From a checkpoint of a small masked image model.
Model: 4.78M parameters, 64-pixel images, encoder arch vit, encoder norm layernorm, encoder activation silu, encoder patch size [4, 4], encoder layers 10, decoder width 256, decoder layers 2.
Training: muon at rate 0.015, 10200 steps, batches of 256.
Data: trained on photos with spoken descriptions (Open Images, Localized Narratives), 101725 training examples, 25.7 epochs.
Rows from block 7 of the encoder of a small masked image model, named by matrix and row number. Rows with one number belong to one neuron. Each number is 128 + 32 x the weight over its row's rms, rounded and kept within 0 to 255. All counts start at 0. Numbers have three digits each.
After each neuron's rows are labels from the 100 images, of 14848, where the neuron reaches its highest value: "top examples" is what is common among them. Only what is clearly more common there than usual is listed. The data: photos with spoken descriptions (Open Images, Localized Narratives).
# fc1: MLP up (encoder.blocks.7.mlp.fc1.weight, 768x128), inputs 0-127
# fc2: MLP down (encoder.blocks.7.mlp.fc2.weight, 128x768, transposed), outputs 0-127

fc1.305:183078148079124103230127106081095104179174100153108146143155116147122132106152121101127115091127141131119121080098128129098157154108123145173092117120152129114193163157131152128097161107155139135116094144116093146097092144117154139111186127184127107090188190169164089156145072140102129092090023103120099113115101191082119156108151127132089127113124119134185122199090111151076173105134
fc2.305:076182078145137103104120149173195161099119123117156151105095134094122100133159175154120075154157123122104139217167117136158122086156134114109128144152081127073049130104136123138127084163117111139085140118112119115188199073124114076118055107092134167138094121106146149096090153098138141137109139141142138172142093028172154124177146093137187141156127142133117155106127107117209119160120
top examples: text has "woman"

fc1.662:168102159053124121158106111116125143175114111144145080180109133134113130178151184163078168098141152120142139071107104114047057108143098094108128094154187137122115158147198168140114153111135143126145103140146117124165116139078121134130099153110105130127104182147140070190115128149140176105153142077165069134106110188149137156086096127164097064129140189185111094159152097087092137156077
fc2.662:123085106106126134105145165142139127067142163099141171095172164121130150118129080100207062141130081110122138164154165132149220129122172174149124154122043103151120076128091078114139066105135088098089166127128103159093116152169145116144160098141144146121117082186151121091153113168134079140109138148080176130122202070131121092110155112123111175125125064108168107105094119155172143128164
top examples: text has "road"

fc1.678:085181100123194113085124140114118160125095095157136103159165162129092079136100150185153181175179119147179131140106125116143111100146191189116152164144131093120124127127087138086200121197100098148126130120091114088135112115167174202137137146139103121139120080050114098126116176084115132151153200104104121150168127145124107097115096123083141165117102154144075151059117111122147068094084
fc2.678:149083180119130124152156115116154113153138171095071158131086120151224163116213126091144126110126151137062167092115157119086116173064072048119137133162083124168167129106109095185103160113142116073136090143121150118098111154120095089084149078151143116133072167145162135163170098143121092108134106159118110064092177137099111151166167155142139128155122089103147088175169139110148133132144
top examples: text has "text"

fc1.218:098150138095155144140133152063145057142109130089102083136185149134103174147114115112111098140149118144150135128076156130212070135096144121186149148081144078128132153134166131189195179121134126140112157081114123112110172114142069145110135085141101162098105102129119081158143169151077114118121137187077171171101126173182076071143071118145155154128149106133171120065140129187149094108104
fc2.218:106141131098181077124161181139109097174147063185165110106153138129066066097125118126096157125195100161110139148120175114122117106139195128179098136100087085155141154127140102188135114145162103118075170118134168195125157132126144146171123085136137104157130122057136086105127126098058111096124193158086103121089157114157162121138125137126092116129151057139165194095094149140128121119069
top examples: text has "black"

fc1.493:119150099120070113135150144070156172155135098083113126081173113146134163103103138151123187149212128145099123118101224107139106136073127135100156145131130079109104198139099127154110136152123070128156087058142101097126130187157132198085142164142091142101124144107134161177105147128105135076107175175057107128108115160172139105117075120137115163093131192079137117092089160148146151126111
fc2.493:125090158140065143152157126091131102110131127118141102129187167153085104148111133138173136139100113096099121147160096143078143117155067135090158087083148145104126119136148138114107117082140151174217035067137178186134116158107162087114152145134136109142122098121119139107103157180193106101149121141088062100186149102157133155124119120193179151108100119102061068143175152173129113148169
top examples: text has "wall"

fc1.154:144154161094152125227135113077086126176115108177094097182173115146084106084131113085143115103130154151162126103109098131093140136122164166180070114093180120163194137163106137100154170106142140134144117134128114157108126147149165182125174152175148099091179135144114081136136131094113142118104097149096135136150140171122078138050129146125033176117119141105178112137064119155080098076118
fc2.154:081140102143105100116095157131185145107155097085147170089106145111162108168187151159125076156195134123075113165160150143150125113121123096110138177160081110053102111127128109187100089164103101143094105138100098078187194081132076078101076081108143139133077155099149135141106153132157136139097115136136139133126076077129159123200169107115223115155142139138113148148161129120188113135132
top examples: text has "man"

fc1.455:147142136087139109099115152118084150203135079130163106166107129133129178127085170188106137104126154140122109095122098088043057106145139094111089131175145114125139152111209172125115105085172118120185117154127165145135136135106080185145133164119168106139126145157111057188082103090154185168168161125110067141106128151124113120111082139165081049124130166144163123138149109098109165143095
fc2.455:120058138118090161150138127137162101085100138143113165113155160107095076138171109094168155110118087079148151123139222161157232138103102179156150147097122155157116080149064080133112128142096114106091130167152078129134124164165132087135164101096112146094088109133183153119144149215152074088107137127131178101110149119162103074084157109084161170106141103153127119121129123166147112102162
top examples: text has "road"

fc1.668:111186130148164099129099145063110176096165089097124144115179124131157146143087115135208124171152100157110109121118187067137117079139165170146163164126110054157155167109094130139152128147135081155119066145084099124151107154103143154158147112178102067139142100081109112097104088099065149126163113095155055120113173108096123119222143146095170125114112155104136159164089118144165105134106
fc2.668:113087102138148114106192095193130116184049165120116146204076129129090098084158131162110176058121098127177160133156140170117111145103102093117090127069124168082155110106144108103074156160114166111104151135148148099126151125154129117113127133089141147092091178108140148157103163146178067126094145206127163117101087160119094147052117090110121160119132115129100125175187154156097135106164
top examples: text has "buildings"

fc1.667:172084133094108142183120146090163155133112118085109092121083106116157182178132125144128119117136176094108129107131146092074088110127103099119132111096164123086153164161172185172066129140136127138127133131117115150179116153079089103155102094152080110164104165146145138154156127112132142058162114090200065126097146143127220164098132080147158056178098173144106103183123151081118176156117
fc2.667:110147161112138116096172072163119145123096165142165192155180148143124108078119106133139129125103061163129145186121126188173200098127162208134124121117090109169113103105129063063163138134147108091082164124150119122069110172142183117118157134121165150109126112149068123085147116129128103163111164153083136127137132108124032123113125145124063174088164064138162098118114095156133117103166
top examples: text has "wall"; text has "holding"; text has "wearing"

fc1.518:181122142082171092187119150094108128144137090113132080158136111133140169183134158153114140124144138130128113083120134071074118103140116118096138137122179090076169188167181184145074124148110121154137095138109102106155111149086137182156148122157092068138124181098158083163085091119117158108146118075144061131097121161067150174135084118115107090164126180177138142200090124086083142165089
fc2.518:084131111105122129107153103168162159119100168127139196135123174135114100080165121133164123116099083132134189166130161171146166106109134156132125140144038128173091088080090068089159135118154105069054156125130104138118143142154168092091135121107155179135113091172116113116158131152147092130098160167106170140105153083204073108103191117131124164096118068095133104077134110166190138124176
top examples: text has "wall"; text has "wearing"; text has "woman"

fc1.724:091163130156147138149119166122094123171134114088143116186118132216138200110085083156130079071121173136152125095144142093069120112178100095155108175097133114135147160190155157152126117081108205095099181157093146138135151117079093167144114165184060103114137162126101097107113102080160187072122158180114100138091141150111163078110126102154093130165124156109107156130095152101128158117119
fc2.724:118128127100133117092119109137176159106094133160107166097186120057086059130172168120096188162183092134088121160079160163183169107101130154119132133152153121129110075082124087130111140157138057155133085123166127079131144139170139102104146090099195147124148126109130160172160147188151063189123121090096193106147123096164075134097158132129121104104158080153159074092167135134139101115132
top examples: text has "wall"; text has "two"

fc1.746:165169186079140113153137113104101110129106129175127121184127088202146169127134154129080159099138125159127151110086093145045040132097116085088106073155183104162116163138167113116097164085114159074128109148135146105120111171067151140088053164129119149110135162136124123126095121113143175055151166124182108119107122178166120154130089149136114126135134191102092100155140158149105083164102
fc2.746:131072084172124138126093163147118138099151142047136099074187169115111139146103086147188051147120112079149119125146168112139207100179174158123106172130069085081133048122151134125165039122149110151114153127141108154126119128186134142181145120144148127160154082175108114127148134180169117171111138126124186133119148095097146087108138097141128087109114079110157152095093150120155147143097
top examples: text has "wearing"

fc1.15:155088121178110123064120152163169139084154135065126182053101121101178168157120126135130130145121129095087097137146168108120133145106102102094185148146063136089107141075141140152077070146131106149109106129112129110164136104131092098130138074097133135172083155150147168135120085153108101152144106081131089099103121089123152130208160093133213050142109103153135159164160130111158174198155
fc2.15:138123116099138154136160070153089110151084151194126096200135111145057115095077124122107199101056104122194164131124117140137143137158117168147121072078187161195098168153102143054150164106112165103135175128154154167087089168116168152146149174128100131108146094136107121111124117117115137107151171150131119143114142158153077130057089137125040160102119140133114125109100124153074126103136
top examples: text has "sky"; text has "buildings"

fc1.525:200087183037107122196103121070114128160147112163125116155122114128105119136153171114092152105136128128122130091099109118062068158105136151112107052153189122148172161145158147122111178117166104124134086142119126116151080154102136134111122139151124126105158189182140112180133117151102157094153103047174067116102101192125111180103147126142101082114114178152151093200137123134093129134110
fc2.525:096125079155134122101142138175159131074142153069170155108149161143128133128136100134195024140124100104133141201169144149157203090159150141156108188132035107104072086129115123111131049142098123133077163125135097157122157111153136099156107103116140173124088083137139129079119131124139118139097136179125186154129141062122134085145110096141160170137131073111136143119104105133198145148134
top examples: text has "wearing"

fc1.536:160097164050140123196138107080120094146125116166124075168133124127073101162154154129090170111150120134160137114087093113135104135132150171098108071129211112119145119198157136117133175169118112130109127116139135089130073152111170146106108143156032118084155156138143118138132144138115139053129147050173116131124094188134145185099111132125089163138119172181097081155105133127076079119094
fc2.536:120163111133127112098120146110151157087157158068156160078145155157180145111155111105194020168133125147080138182106113143104146087122155101154111185189019084146107093089142131133151082115152107123106119112127096152107148129144136116143124095123178174171107098148115114109161116102109119168097107152115178129151159079138134111154131121168153117136139065066156101110121111110209149180135
top examples: text has "woman"

fc1.594:039202084183139109081108133140133152125125130104157184127171157169166107121098112106170135142137110151112156157148170135183152075157131136157148203140087080150116121108064106144152121105098117113101158154103121113148160116103141118153106110129131130141129084080105137063128140083103138111148154203116108134161122054169125076200141174121158168114165127087092164079113106148193092131108
fc2.594:153111130145170138119153132120099132166098143151077098158094110102116138112115115153099187100141131136176102071102119102086074169072103090122109111078162152086202113112163148127093169153138137156186082100141167109135110132163141195129151160138141082117153176098146136204104156144158069167128113097134131124098157217079129145047112105105112105104117153131140128164161164144041121108140
top examples: text has "building"

fc1.621:158193182098165121219125162091122156125097125130109086170166107091082110130121137088126131109143177114145108116134107090084135101139155158123105083072190095141210144186126163129104164163146110151148117118129130092170120153126140186150165108180122037090163142085118079124109153102098129111139116094129104135100130157101107151078113123117081143157097157161144127203076151105082085124103
fc2.621:071134100124110098107148086108145139124171138086160205135097172188163122111204120162148100150142085150112164149129156187142153124113133129141115202184048106112120111111092079122141086131099107113070136134084077112130155121108118084082099107118157176163067131149099115145170131118125125168088118169088156122121101107148083130177159115132170160099172068109110112126156097166174128104187
top examples: text has "wall"; text has "holding"

fc1.137:080200131115136150130149085115137157133088132182119099178150140131092082104123127149140148138143146150169152148099099175136114096138131136163092115117140125179099096134088085093199171131133143103147129116160124157088138160143153123108100166112138146118145063086095092119160189108155140124123167177154196161153154169185105094062104150134107195094127132069083083053143126155132063066107
fc2.137:154083165155116101150110191094119116133168110064115128087113118119206178155152116125144082128194159121073078077159128085103114158112152104092131151143125105054213118129169117211097080137153113151148113142086134096145127106124072126129133094159125081140119190138143143142138134135135131138129077112109085086153110127041176148194145116124166093158143141143148140183133151096125133138097
top examples: text has "text"

fc1.301:187126142093134110176137138091081121179159066127140161171153111130086128109109145174110110099154132145113098126101110090112109115148143141151109111115142102102163144137158157128098117170163119116128107162092138118088082149097132160140179160193106053089209171109177079146114094108127114085113062107126097135078134205013137133115117123111112136131105129141142165215124126113092169106111
fc2.301:077166122128147104143148117137185158118115151133114139103075150095141084099227177108128120140120132137117175170132136171120151088127104114122113158166098132100087137087111110153131123147149109124098123126110099121168195084094123052097083108084137192153071132117152153100158123115103129153106119124122148133165086024219124120170151106162180152111168088123134103091134084135208134136135
top examples: text has "wearing"

fc1.744:136122152158108124168146154092177117101135146112104111098161153156109106161122096169133118131158137097140130141110139121086110100131096121163122147096182099092086094129158145103103095136153113117255098108158150125090086091049176086094177099095089092137099128143159119118156118120139155095129122187116095157225162147142145140114156083133135123140106115157071133155150142180080114132169
fc2.744:167114098103148170077118161168104148102123116114142101185086108142122164095167143137112136127104129149144093143169059146119105139144149148147106149154154132163159139114116074156132097116126109148023167141126068128131122145190066171200098127173179105120131107099157154119142119135135162160119125081164165100048179104093131110176075174087104106151139137089143126078135090070178107151084
top examples: text has "people"; text has "sitting"; text has "front"

fc1.760:154128138136103157197114153148172118076112179108144146159107063177092117126108117123137155084164164157135154094100144106098121179117111144118116148152158100151102135092091117068103021106144107168141146134131125123181092148092130127132148116165089023121123180134137132121092140125133074184125085103149082137172137150171153138123115122193177116165168124128158126122146125115044173102083
fc2.760:115112161066175097048118145124156153142115082141134104131192169100126144125162155094135125188082096144098126171094113152154119064136133109094167140082102104103138103182173111158142170133113057098139136149119151147112144131157096141131157097047157180116160094140178108102181116121124143131137165138088196118082113091167143120144122173066147122120057093105134134106085157132204117145153
top examples: text has "wall"; text has "standing"; text has "holding"; text has "wearing"

fc1.363:186058126044152103217126155104085071166131107148121091124103132195114131137143142108090112105108111135113160130126127127113097185096157165098075101105196121067167164181147159128085116069088123118111175151073136138132061138105168155131121138172117117126155174165137171151150145113120135071139139122130121142149088124072153185094111122136091088150132175138130124155116161125069154110106
fc2.363:107223142183134126130098104160180173078137126092167176096191149120151112134126122135155073153125134172111115165072118147140155039136117157150146155165068087149070079084163122099174141157165097130094083114162080127148169121132165104107128116115145170130140081109100083080112109098126164124116117112153138150114145112153092082161127158164151154110123098106146126092108084103219120163135
top examples: text has "wall"; text has "wearing"; text has "woman"

fc1.739:148159110142104206138110179166077094161118122100157078136155160105096139121076116128120159072165130119074149071163114133143100133142131155147089137137139122066130106135103146086155131131135150176127104108174134088122148137099190071134122170183138144114187122132126114161088118146171142169130179099149142105133084142114132144174127049109097132052140127145067207185127115105132108132042
fc2.739:140148160122118130167142138098118103130133171081165142155184165114123169130142072107045080161206124143100189141063153095182092077083099090154174138072147133075120116144097101085121115125121074167066080158113153177126156137076152125101107092185157141111137164174121088131140139123165113162158120134110117128154098126085142134125048093134119126178159115156183126145125125145129165095146
top examples: text has "buildings"

fc1.656:179163183154187142157151124070130111164151103149104093105166179095125149126127093134112127106131063125169114166166189115145094129065121198160151114125129089103111165084161102166101054088185107141132158176120124072120142121106098173099150140200108106102098112117138101107146048123096113126135073094131140068093146149117135118190147105184107133093116154111165147150140107151116177105141
fc2.656:075129140209147159114097085106131146065105132052139143137081135104151145087150139081141136081151074145080137145191175126179090188135080130105072105099153158066088064171107115110106137103131118128165115116134113114142094112168159220162109132145101184140099121151139168131152121123157148089157154125136125120104088115149132084128128160117148108204169141101149133092122093130166150182149
top examples: text has "sky"; text has "trees"; text has "plants"; text has "buildings"