{
  "encoder_arch": "vit",
  "model": "masked image model",
  "dataset": "photos with spoken descriptions (Open Images, Localized Narratives)",
  "train_examples": 101725,
  "image_size": 64,
  "crop_scale_min": 1,
  "horizontal_flip": true,
  "color_jitter": 0.2,
  "method": "mae",
  "mask_ratio": 0.75,
  "loss": "mse",
  "encoder_norm": "layernorm",
  "encoder_norm_position": "pre",
  "encoder_activation": "silu",
  "encoder_mlp_ratio": 6,
  "encoder_head_dim": 16,
  "encoder_fused_qkv": true,
  "encoder_bias": "none",
  "encoder_qk_norm": false,
  "encoder_parallel_block": false,
  "encoder_inner_norm": false,
  "encoder_drop_path": 0.1,
  "encoder_patch_size": [4, 4],
  "encoder_layers": 10,
  "encoder_width": 128,
  "encoder_positions": "sincos",
  "decoder_width": 256,
  "norm_pix_loss": false,
  "decoder_layers": 2,
  "init": "torch_default",
  "residual_init": "zero_last",
  "optimizer": "muon",
  "muon_scale": "original",
  "learning_rate": 0.015,
  "momentum": 0.85,
  "nesterov": true,
  "orthogonalizer": "newton_schulz_5",
  "adamw_lr_other_params": 0.00079,
  "max_grad_norm": 0.5,
  "max_steps": 10200,
  "batch_size": 256,
  "epochs": 25.7,
  "lr_schedule": "cosine",
  "final_lr_fraction": 0.05,
  "warmup_steps": 510,
  "weight_decay": 0.06,
  "adamw_weight_decay_other_params": 0
}
Rows from block 3 of the encoder, named by matrix and row number. Rows with one number belong to one attention dimension. Each number is 500 + 25 x the weight over its row's rms, rounded and kept within 0 to 999. All counts start at 0. Numbers have three digits each. After the name is the row's rms in percent of the matrix's.
# q: attention query, key and value (stacked) (encoder.blocks.3.attn.qkv.weight, 384x128, the q third), inputs 0-127
# k: attention query, key and value (stacked) (encoder.blocks.3.attn.qkv.weight, 384x128, the k third), inputs 0-127
q.13 115:489460450513560558500538571518486487532509505512509493501503495517519464488477469515475481532524508493443461450508489503501466473510493514458483481489504475470503517502453483480533519510505533481485457468492523496495514546491513538503520498478470514499522533504500532488501550523518536506551476486484458498543509477525491500483522532524504475480495488507475494491485476492485495494547
q.14 105:526528504470462451530490509481505453534471492495502506472500505466521505454504464498489517533470537490577563499472463472514512501521507513512477504513485539503484489511483482561509467527533528530484515505491521491486472473523516534533506484494465491437514484514479467514500517479453485497503477490527506507507526459486495523556513491468507514481483498527494476521545484501521517503476
q.15 110:484516453457485508507552483522538514504518513491526500494503470499514477462509465488523491510483456499505528462493464448469519508527507495482493543518522522551520469457509507487529460521482511490447506480552500480499479488518483483524491479515539477500465480504558502476525478465499498484578525497504525533522488522501491471513509487486534458478519479521523484533488521504470523511525
q.16 122:494502498501477475502511545520501511488491490469542527480474534534519543475500475525524486504495485506496539506514450464480517503522546491501507465487478482465484499502526484488509462466517484516466507511492516490517465499526507492514474484489514477511495531512500469488477534525538495532479532498557520458458528477469514491530475504463476561484537439538495517485455466553533506482517
q.17 148:522505501511537479523553487482498480513496519536471513509507527501483520520504504520480501479541508503512474460543499494462481483511478509521534521492550524490431510487499475523471542471486452529526496575513518511473463461511509483499497481498557537502502551510463492478480532495502479511507517486506482505527503500465506490477448451483547514501458476505523488484462484494491503474522
q.18 138:484483496536529486526527500505499502511510509509521476506514524512494523529509520474471533464488455500542474478490519516509495457536463478522500493508560510446474524488505515512499492517510449519513528494519500531497544498536478490504441544550515514475462497497502517463496504481461511481516491516528453518502488479460472489462466420516476521504496500500526550483479501492519512484539
q.19 124:498510490514545554478519483477456443522461514458500509477561506503502480527504488464506490513492511557541509538560535528516512527524532513495498480507480537468472473490538503503481511490512537539490504520508514504547508516493494529519526497505478541502498510478490476525486479502450510497478476500509504480499498510475487486513432491468532470488499466467501481472464516476488489450508
q.20 113:457507504514517499501468521472488561520469433507497498490510530494509509473533553449532498474487474493528511536457556491518509496508466492474501476478534482477530493448485557464495500530515509470514489502548495493475522490506445483503458521494533496492471492485502476467519475494493522495516533513481561486506511468496534458494523475531487504532498500506499515516533496533510496516505
q.21 127:515486476503478499498532502535491501539531532475493495535538444482522517507515525499557486470522519487494488498460506503543507519499511539480480501485491473516514453468497510484499504497441510479509510506496456503481531504543530504490513496483482512499520438500467523481525504486489494517519508514486481548473503473493467453484525521558481538520480516506481490548517501453463449534454
q.22 134:555526500513475504473469503453468527473497478519516496458526513480508497499511524478506500484525511505477500496497531489497529496503474487497554502552509506486500516439475526458497463490462521524493496482483486540488577477437460495523511510503488521525486523495498486508472492491458476527525498491523497508519496478464560527534560509517472509497511495503458504479501531476526486535467
q.23 128:504539466508500504523453486472507519490491461501486534533453514471487537490481476548482498503505520459473494496527510502511523513490497521502490486496487441537470519498517486536507518469465465491532471527475516472504477478516538479475488483456517461503493528560500522460540512521539488515535501508482481463474498480542461486543529524534510504514473510551482496478509495505510476550484
q.24 120:478529463523505516494490533497496481511524499473522478454452528494510479470502502512522492488539506535494503490453483502491566508471522515531494465481461478453520490505524497460521497506526510476475522480503524544467462517487548525479502524455493518534487544532488488516473523526511497472488484501464530455494526461479485504508518493517455508501468499463550485540515536519471526518508
q.25 134:497517509500495475522498468499522500558494515528466466476478480507492445542529515459452462474519518477492519498521501499480522465535505469512490506509517517496507497478496503560512563541479518503507516496508510502483470494519527524475461463476545505473480543468472519473501506500456493495506509469524487485482484510496531503477447490495547460504469507499551492537560506514503505496534
q.26 122:491474473538497514474489527497483480499484519452474489456499538502548508484506518483504498524459502489498501533547461461487517539551554512510469495530465447486515535500544538553500440498495494518484497494459534489514500474511499507441530508480483524501484486480507499486490527498462530516487499509511502536502492477511540462535463498512485483486511483485488536527481507477549513487512
q.27 112:464530510542490517513500486516534500557536499439519483478483472510533474478536484495493512500452467543474507498507525469506496541456513523497467509500472487478560476537511496465457480551491512499489516480529501513517486499491545464495492551501495517472463483478515497504485483552488509478482482516516486538485516486510468457520510530542496461495506526501500529523508482471488461522496
q.28 121:502527512533483544548474513500489457526521481510533458490464521525498513535513502496458470502534519478486448477500470443505513480510493530529471537469526512463489510519524499533511475487507523508488503519464510523510505493501478535517515513515511491494499536520435504499463494503470546516469495487504481540531515488485508493498470458511549472497460471440485523501476544461492514501514
q.29 116:536507504547488520472456453516447530501484534466502490505484496521491526516484506538511487468542521507516487500496449530508526513497504535501497560482504502512536481501536523504527517507478482494524542476485506481428492463501486538487469503472497502493503478497449471532498485462491470449528518519485509515488508548468498526457529463529470507508496514489530504521540519476474499496469
q.30 135:477475466488444517484494485493465517473462518490486529500510477493529529504455499476513471510465531507520511490458490506510497506562505497485494466503512460510521564516524549476506523462515535506502486474509523449515516530547478522473520510487464487500487463482524522552542497499491514502507488513456532515478490474493500501500559513496483543487535464498463512478497512523536486506463
q.31 128:513509490499487545513511501479481509553505530515526477471525523507514440522488497450488498535492532511511504507445480496491502493517507536476515513516484540475512499491469549489469532470516530485503502478496543523484520491458493529505524481464491535544505524478443456518497451481432479509491503497534502491528512530505551498511463526447531452503495495503496483495499507476468505506505
q.32 090:544487484494488516496487526478532515476495522478518474489466509535497511471497490528488488464510495508501516539516505504519492529475501509508497545510496508481526536546476523558504492517498483451422422476536485528466500521498541485485510444511530501487557506482482491511484492535499499473496569457472502506486500508503501477492484495495480524492492505487489470530525500459523453521523
q.33 085:492501472533471502470541471504490509517534482498514525481522541501501527521504510515476517485507521549495516539521511526455461480504479495490511493486538501481464517497522482451467494464483524475469488464497483508531491523446475529471542445492487494538467523522524494503492535523508492457495532489523534497541531522461518530473502515494514489463504536496501457533485512458486543452494
q.34 077:501498517537480543503533528483494472528535505449508488500506502495479457536520482504504518520488505537547505471497525543512481505482471544465468499482518480515526506497445545494520495464490481455501462515529546515471518526517524467458476482482492517500514509471493487511477540546523491527479487493463459493515502487500522484491510485551550507528489467521492493477508482423491487498501
q.35 095:498516473487520547487493552524507528468518516457522510496485499501511524522491540501438539501531516526501458536513471485498492512502493487491505481525513500515494488512508478507508479540479503454430484496465440498489464512505494499523492463522520504458504506460496500482512534531483504472488583424481525477514519538490519484480499503476494502512498541519543476498516488494487520485503
k.13 108:508514451479503522523568508487512466509518562456506482480485488530508455518471517481505506547485510530528450451480455474512460476557494498460527527480512519510509494524499550493502477436487517493492473467524540502530536500488512494489511489518517493534471525481510476489507526484547459482562500491495482500503506484505509478509515502516516476485497494482482514500477519491475528488519
k.14 100:485528544538463459496518494541477505448508523515477522531494450463475492560523503505465489488535491499456518539490517480468481489492512499556479538548529496509520514485545501550502478497472508497484527506460517440478471500502460519504491496516514519513514511474473501495498487533487485491466503492469489502479479524527519529490519472502493478508488497490541519461493552520455510478517
k.15 107:442524505452480475508506562553513534512535517499471494468520491495533462471471466490470500489528490505504525471505493492457487503472471540492475478538493479547507496504561475492524502503476522531457490534481475542441495460508481494512501513493518500474477481466524524503495499517495506525533480491500486527514514521510501501478511503488507525471484503473458522565490493513524521521542
k.16 116:487470478481468481480514573518497482526503514492514527523477514476517516502488491455502510539522496522486538482496449449493528518490499506519515473531483480489461488524521498485496475483519529497498504513484483514521469510539526473476516501525513470511528511528506488513488509538518525519520507475523531474473475423513527503512486521433485536485515456482453525480496477557499514446511
k.17 146:532489513496530463551500484508510470531509536544472515522497495523463488519513473493491506463542498487524483463567490497472513470534463511512530504494514533528435505499509497527480560505465475503517480568515498514479461489522507495483496504510544511481528525483453494485474524468469518501484523477507505528483492496494494483470426491480548501493479494510497519499504498483491482472528
k.18 137:484478522503520505553495496486474493541520541495520496486470531542488496502490533486504511478486468502518487535507543485503511452554491478518482505494516512481476514505499482506530497520522473542514516480526485567496539507520480487478470513530521500501489514467507512461464476487502502507517494500529514565488487464434466483479418452512495504473510487486513532476475489523528518470525
k.19 116:502552484519530533500489505469455474501482526489516512495569525490495500520513494481478506549523510537545518524574514529550503512513525496499485488488484519498458502510513455470484489486543507519511472487472506501512518483512494494523530491490475545486490502489508491527522498471453500479474506461524484493528513489473533527488458482433517459490514487456455504483476507460493520476488
k.20 111:472487500486493534490430506492513536461497481504506495494517536516508492500516538485546449534503474528530524534475532500548495482484512472479510489512486468483494474467494509477544464514552482543501531501565460504475528498464433485514469490460525495476463526480514513493500490496502490517507495500469513484481485482533524480512509469508461495509504521501531529535516525546496516494469
k.21 115:526458487480470516503481479509468506477498532498511503557499475522506481499516501520532490482489526532510502494436503482503540503497492538507442466497469476532531467488465527453476495485497490489525502476515498536499549483552517519483527478457516532521519499486479505504504471491513462493503515494465511509504526478494465471519507519568544498520502515506508494558482519451463482538469
k.22 128:507522487500481474487488487451450521427518457503470512448543550513506516509495508490519508494477525515526499475502498488536528541506515470505513484519534549487537518447476509485522499492436535498517466452500475511492512459517475512516496498532474517501507491480505500525482487490454482500490493496537517517529449469477522498519497517521508491549527506490466516467520550486517522500497
k.23 126:509517494490503518505485460472526521514481486481471549511451499486506505498481496527454500490492491445496474490533512529495524523459515532452485486494509457556509534517504506552485516473479479500479481520500496454518463490517542487475463509469545490482521503520481482499479526493558488502509527484486501464459527467544486501539521523539506541501480480548500543488534489493495477525490
k.24 118:500526488530514589480508516525504489490495510472536458490504494544540496503479523481530518460534518514493493513484464488507550479435461536529440499462496495478541509486539513504536501512524517477468520480495516482491427499512529481467500499494464520487496510508508475527487533496532495476470509491485482464505481511483520443510491517483490511499510483459506512538526505493497519477492
k.25 142:476516519489507473515522476483538521541461488540483481543480484502471472530528536519459475486537491507507460523489522495494490459507492500498533560475519504487481532511504468547521472525495476479496543469477504527480510469468469514528515482465528534453490532501478503476514516491447457516501498477505519480518524519491530505477444504519470501495478494501539463549483521510499540499503
k.26 115:508531480534508496490467538486502503508460532507544528479471522494563509492485482516463466485489517517472486517495499454506521505514564492494485487509486491462527514525528522534511443501516517515450494464479513513501490494511496505429538489491470512523510520508509504500443501523455518519460478487499529536516511442515517497536477498514508493451509495494466540492474525472539486496500
k.27 104:508518471490532555513476528516502474513484524457524472495507467496527514481509507536502483513472467526512546500480506501506541516443544537470441490459464487473514479491478497519502476516501486491466495485504450519497509479510529454499511539510456520457487512477521502455459482558522510530503508551506500528520463518484492475516504533504487476507514520522454534525512489515504514495478
k.28 130:540521494539534486561540523486476431493496516519501490458461534537496483517497499475491500494502544498489493470492461501517497484490511532525459534507525544477520549487497502555520448480493501497492487504501532542469469479511549534474477526499505521500504511504479509490480472515497503481484506500493460524547478497469529492479478452482532509482458513463500520497516512472499460518496
k.29 119:505514520523522471515480477512501516490525489507496504492472520491493514507450511505507549493554534544504494509490439506525550525509499488516486513482485528524508502471504507496499510505472519470493547489500472478501461480503509512518520494474517509551530462492491495505502469477492515453503513506466527522493519501454451524488499471521544495518483550445538491508519502467432475496423
k.30 133:505490478488463524495505475522506502478500499488492531490490524504553498498446511495530485543456512490517460520452492528523535473542512507495535483514458479498540520509504517484490487461493523472489458496481561454507533537495476501463538490454487459490475458489507505494510504470514533525496514498502526499488520472499472526488588526520460520500513516512488491478498511502530516517459
k.31 124:531520483523471548488519533486469516539500477528514481470548501513522449523514512460495492541491514497499481490470491502534486491483515532489536516494489536481467536472518485475537512502492540501466526493497532519490527471458465535506511485510502544492475507491456481508525503463442466523476493508509476512502487534493531520480515528471493464528484518496458511533472510443448483483516
k.32 092:541540501505493517516534531489485522497478495517489486526496505533517479474514517531498537476502531486502482522493514512477470536523491533516465476499491543493535475474496512535487514499502521462443468496491484497466482504489525512508504476545526472492513484484530526520507529478510533516480557457430492498501512521454505508471486481490510517520461474452490471501450445456553490500511
k.33 087:519493498496544519465487513521506497455543529516497536516498525496507500478535471505542470530486495473518505501485481492501491507519452492539492513499506547492472524531502469514494462494533503460452445511520477476514529547510514507511483453486507518477472471474493524505481507506463480484535575508537562494509518488518489495483539535491456493479525479500491468482509466493494523499450
k.34 083:517459508526503505502537513525506494475558473490511489494511516545489471498502505535523495509509485458510475482524487489487489466518490522472448498466527527441508486515482507514484533483494529463474458526557534462528532527535535492491540495497496521482546510464475479480496579503482533489474506492459491457495502543491522514482499531491498504512461515524506473476467498481503470498493
k.35 103:521527515507529534500468537538505540504522512476486512485486485529527495495464491516488516505512523456486498497518514559493488497543500502484491507497524488535493480491473473529488499492507503475432477465500448496457493488522509499510465467497511520458485515492508504489493496527484524519498598453524543529477530515473518481461436510506496483525497486498522483537473473457526509502500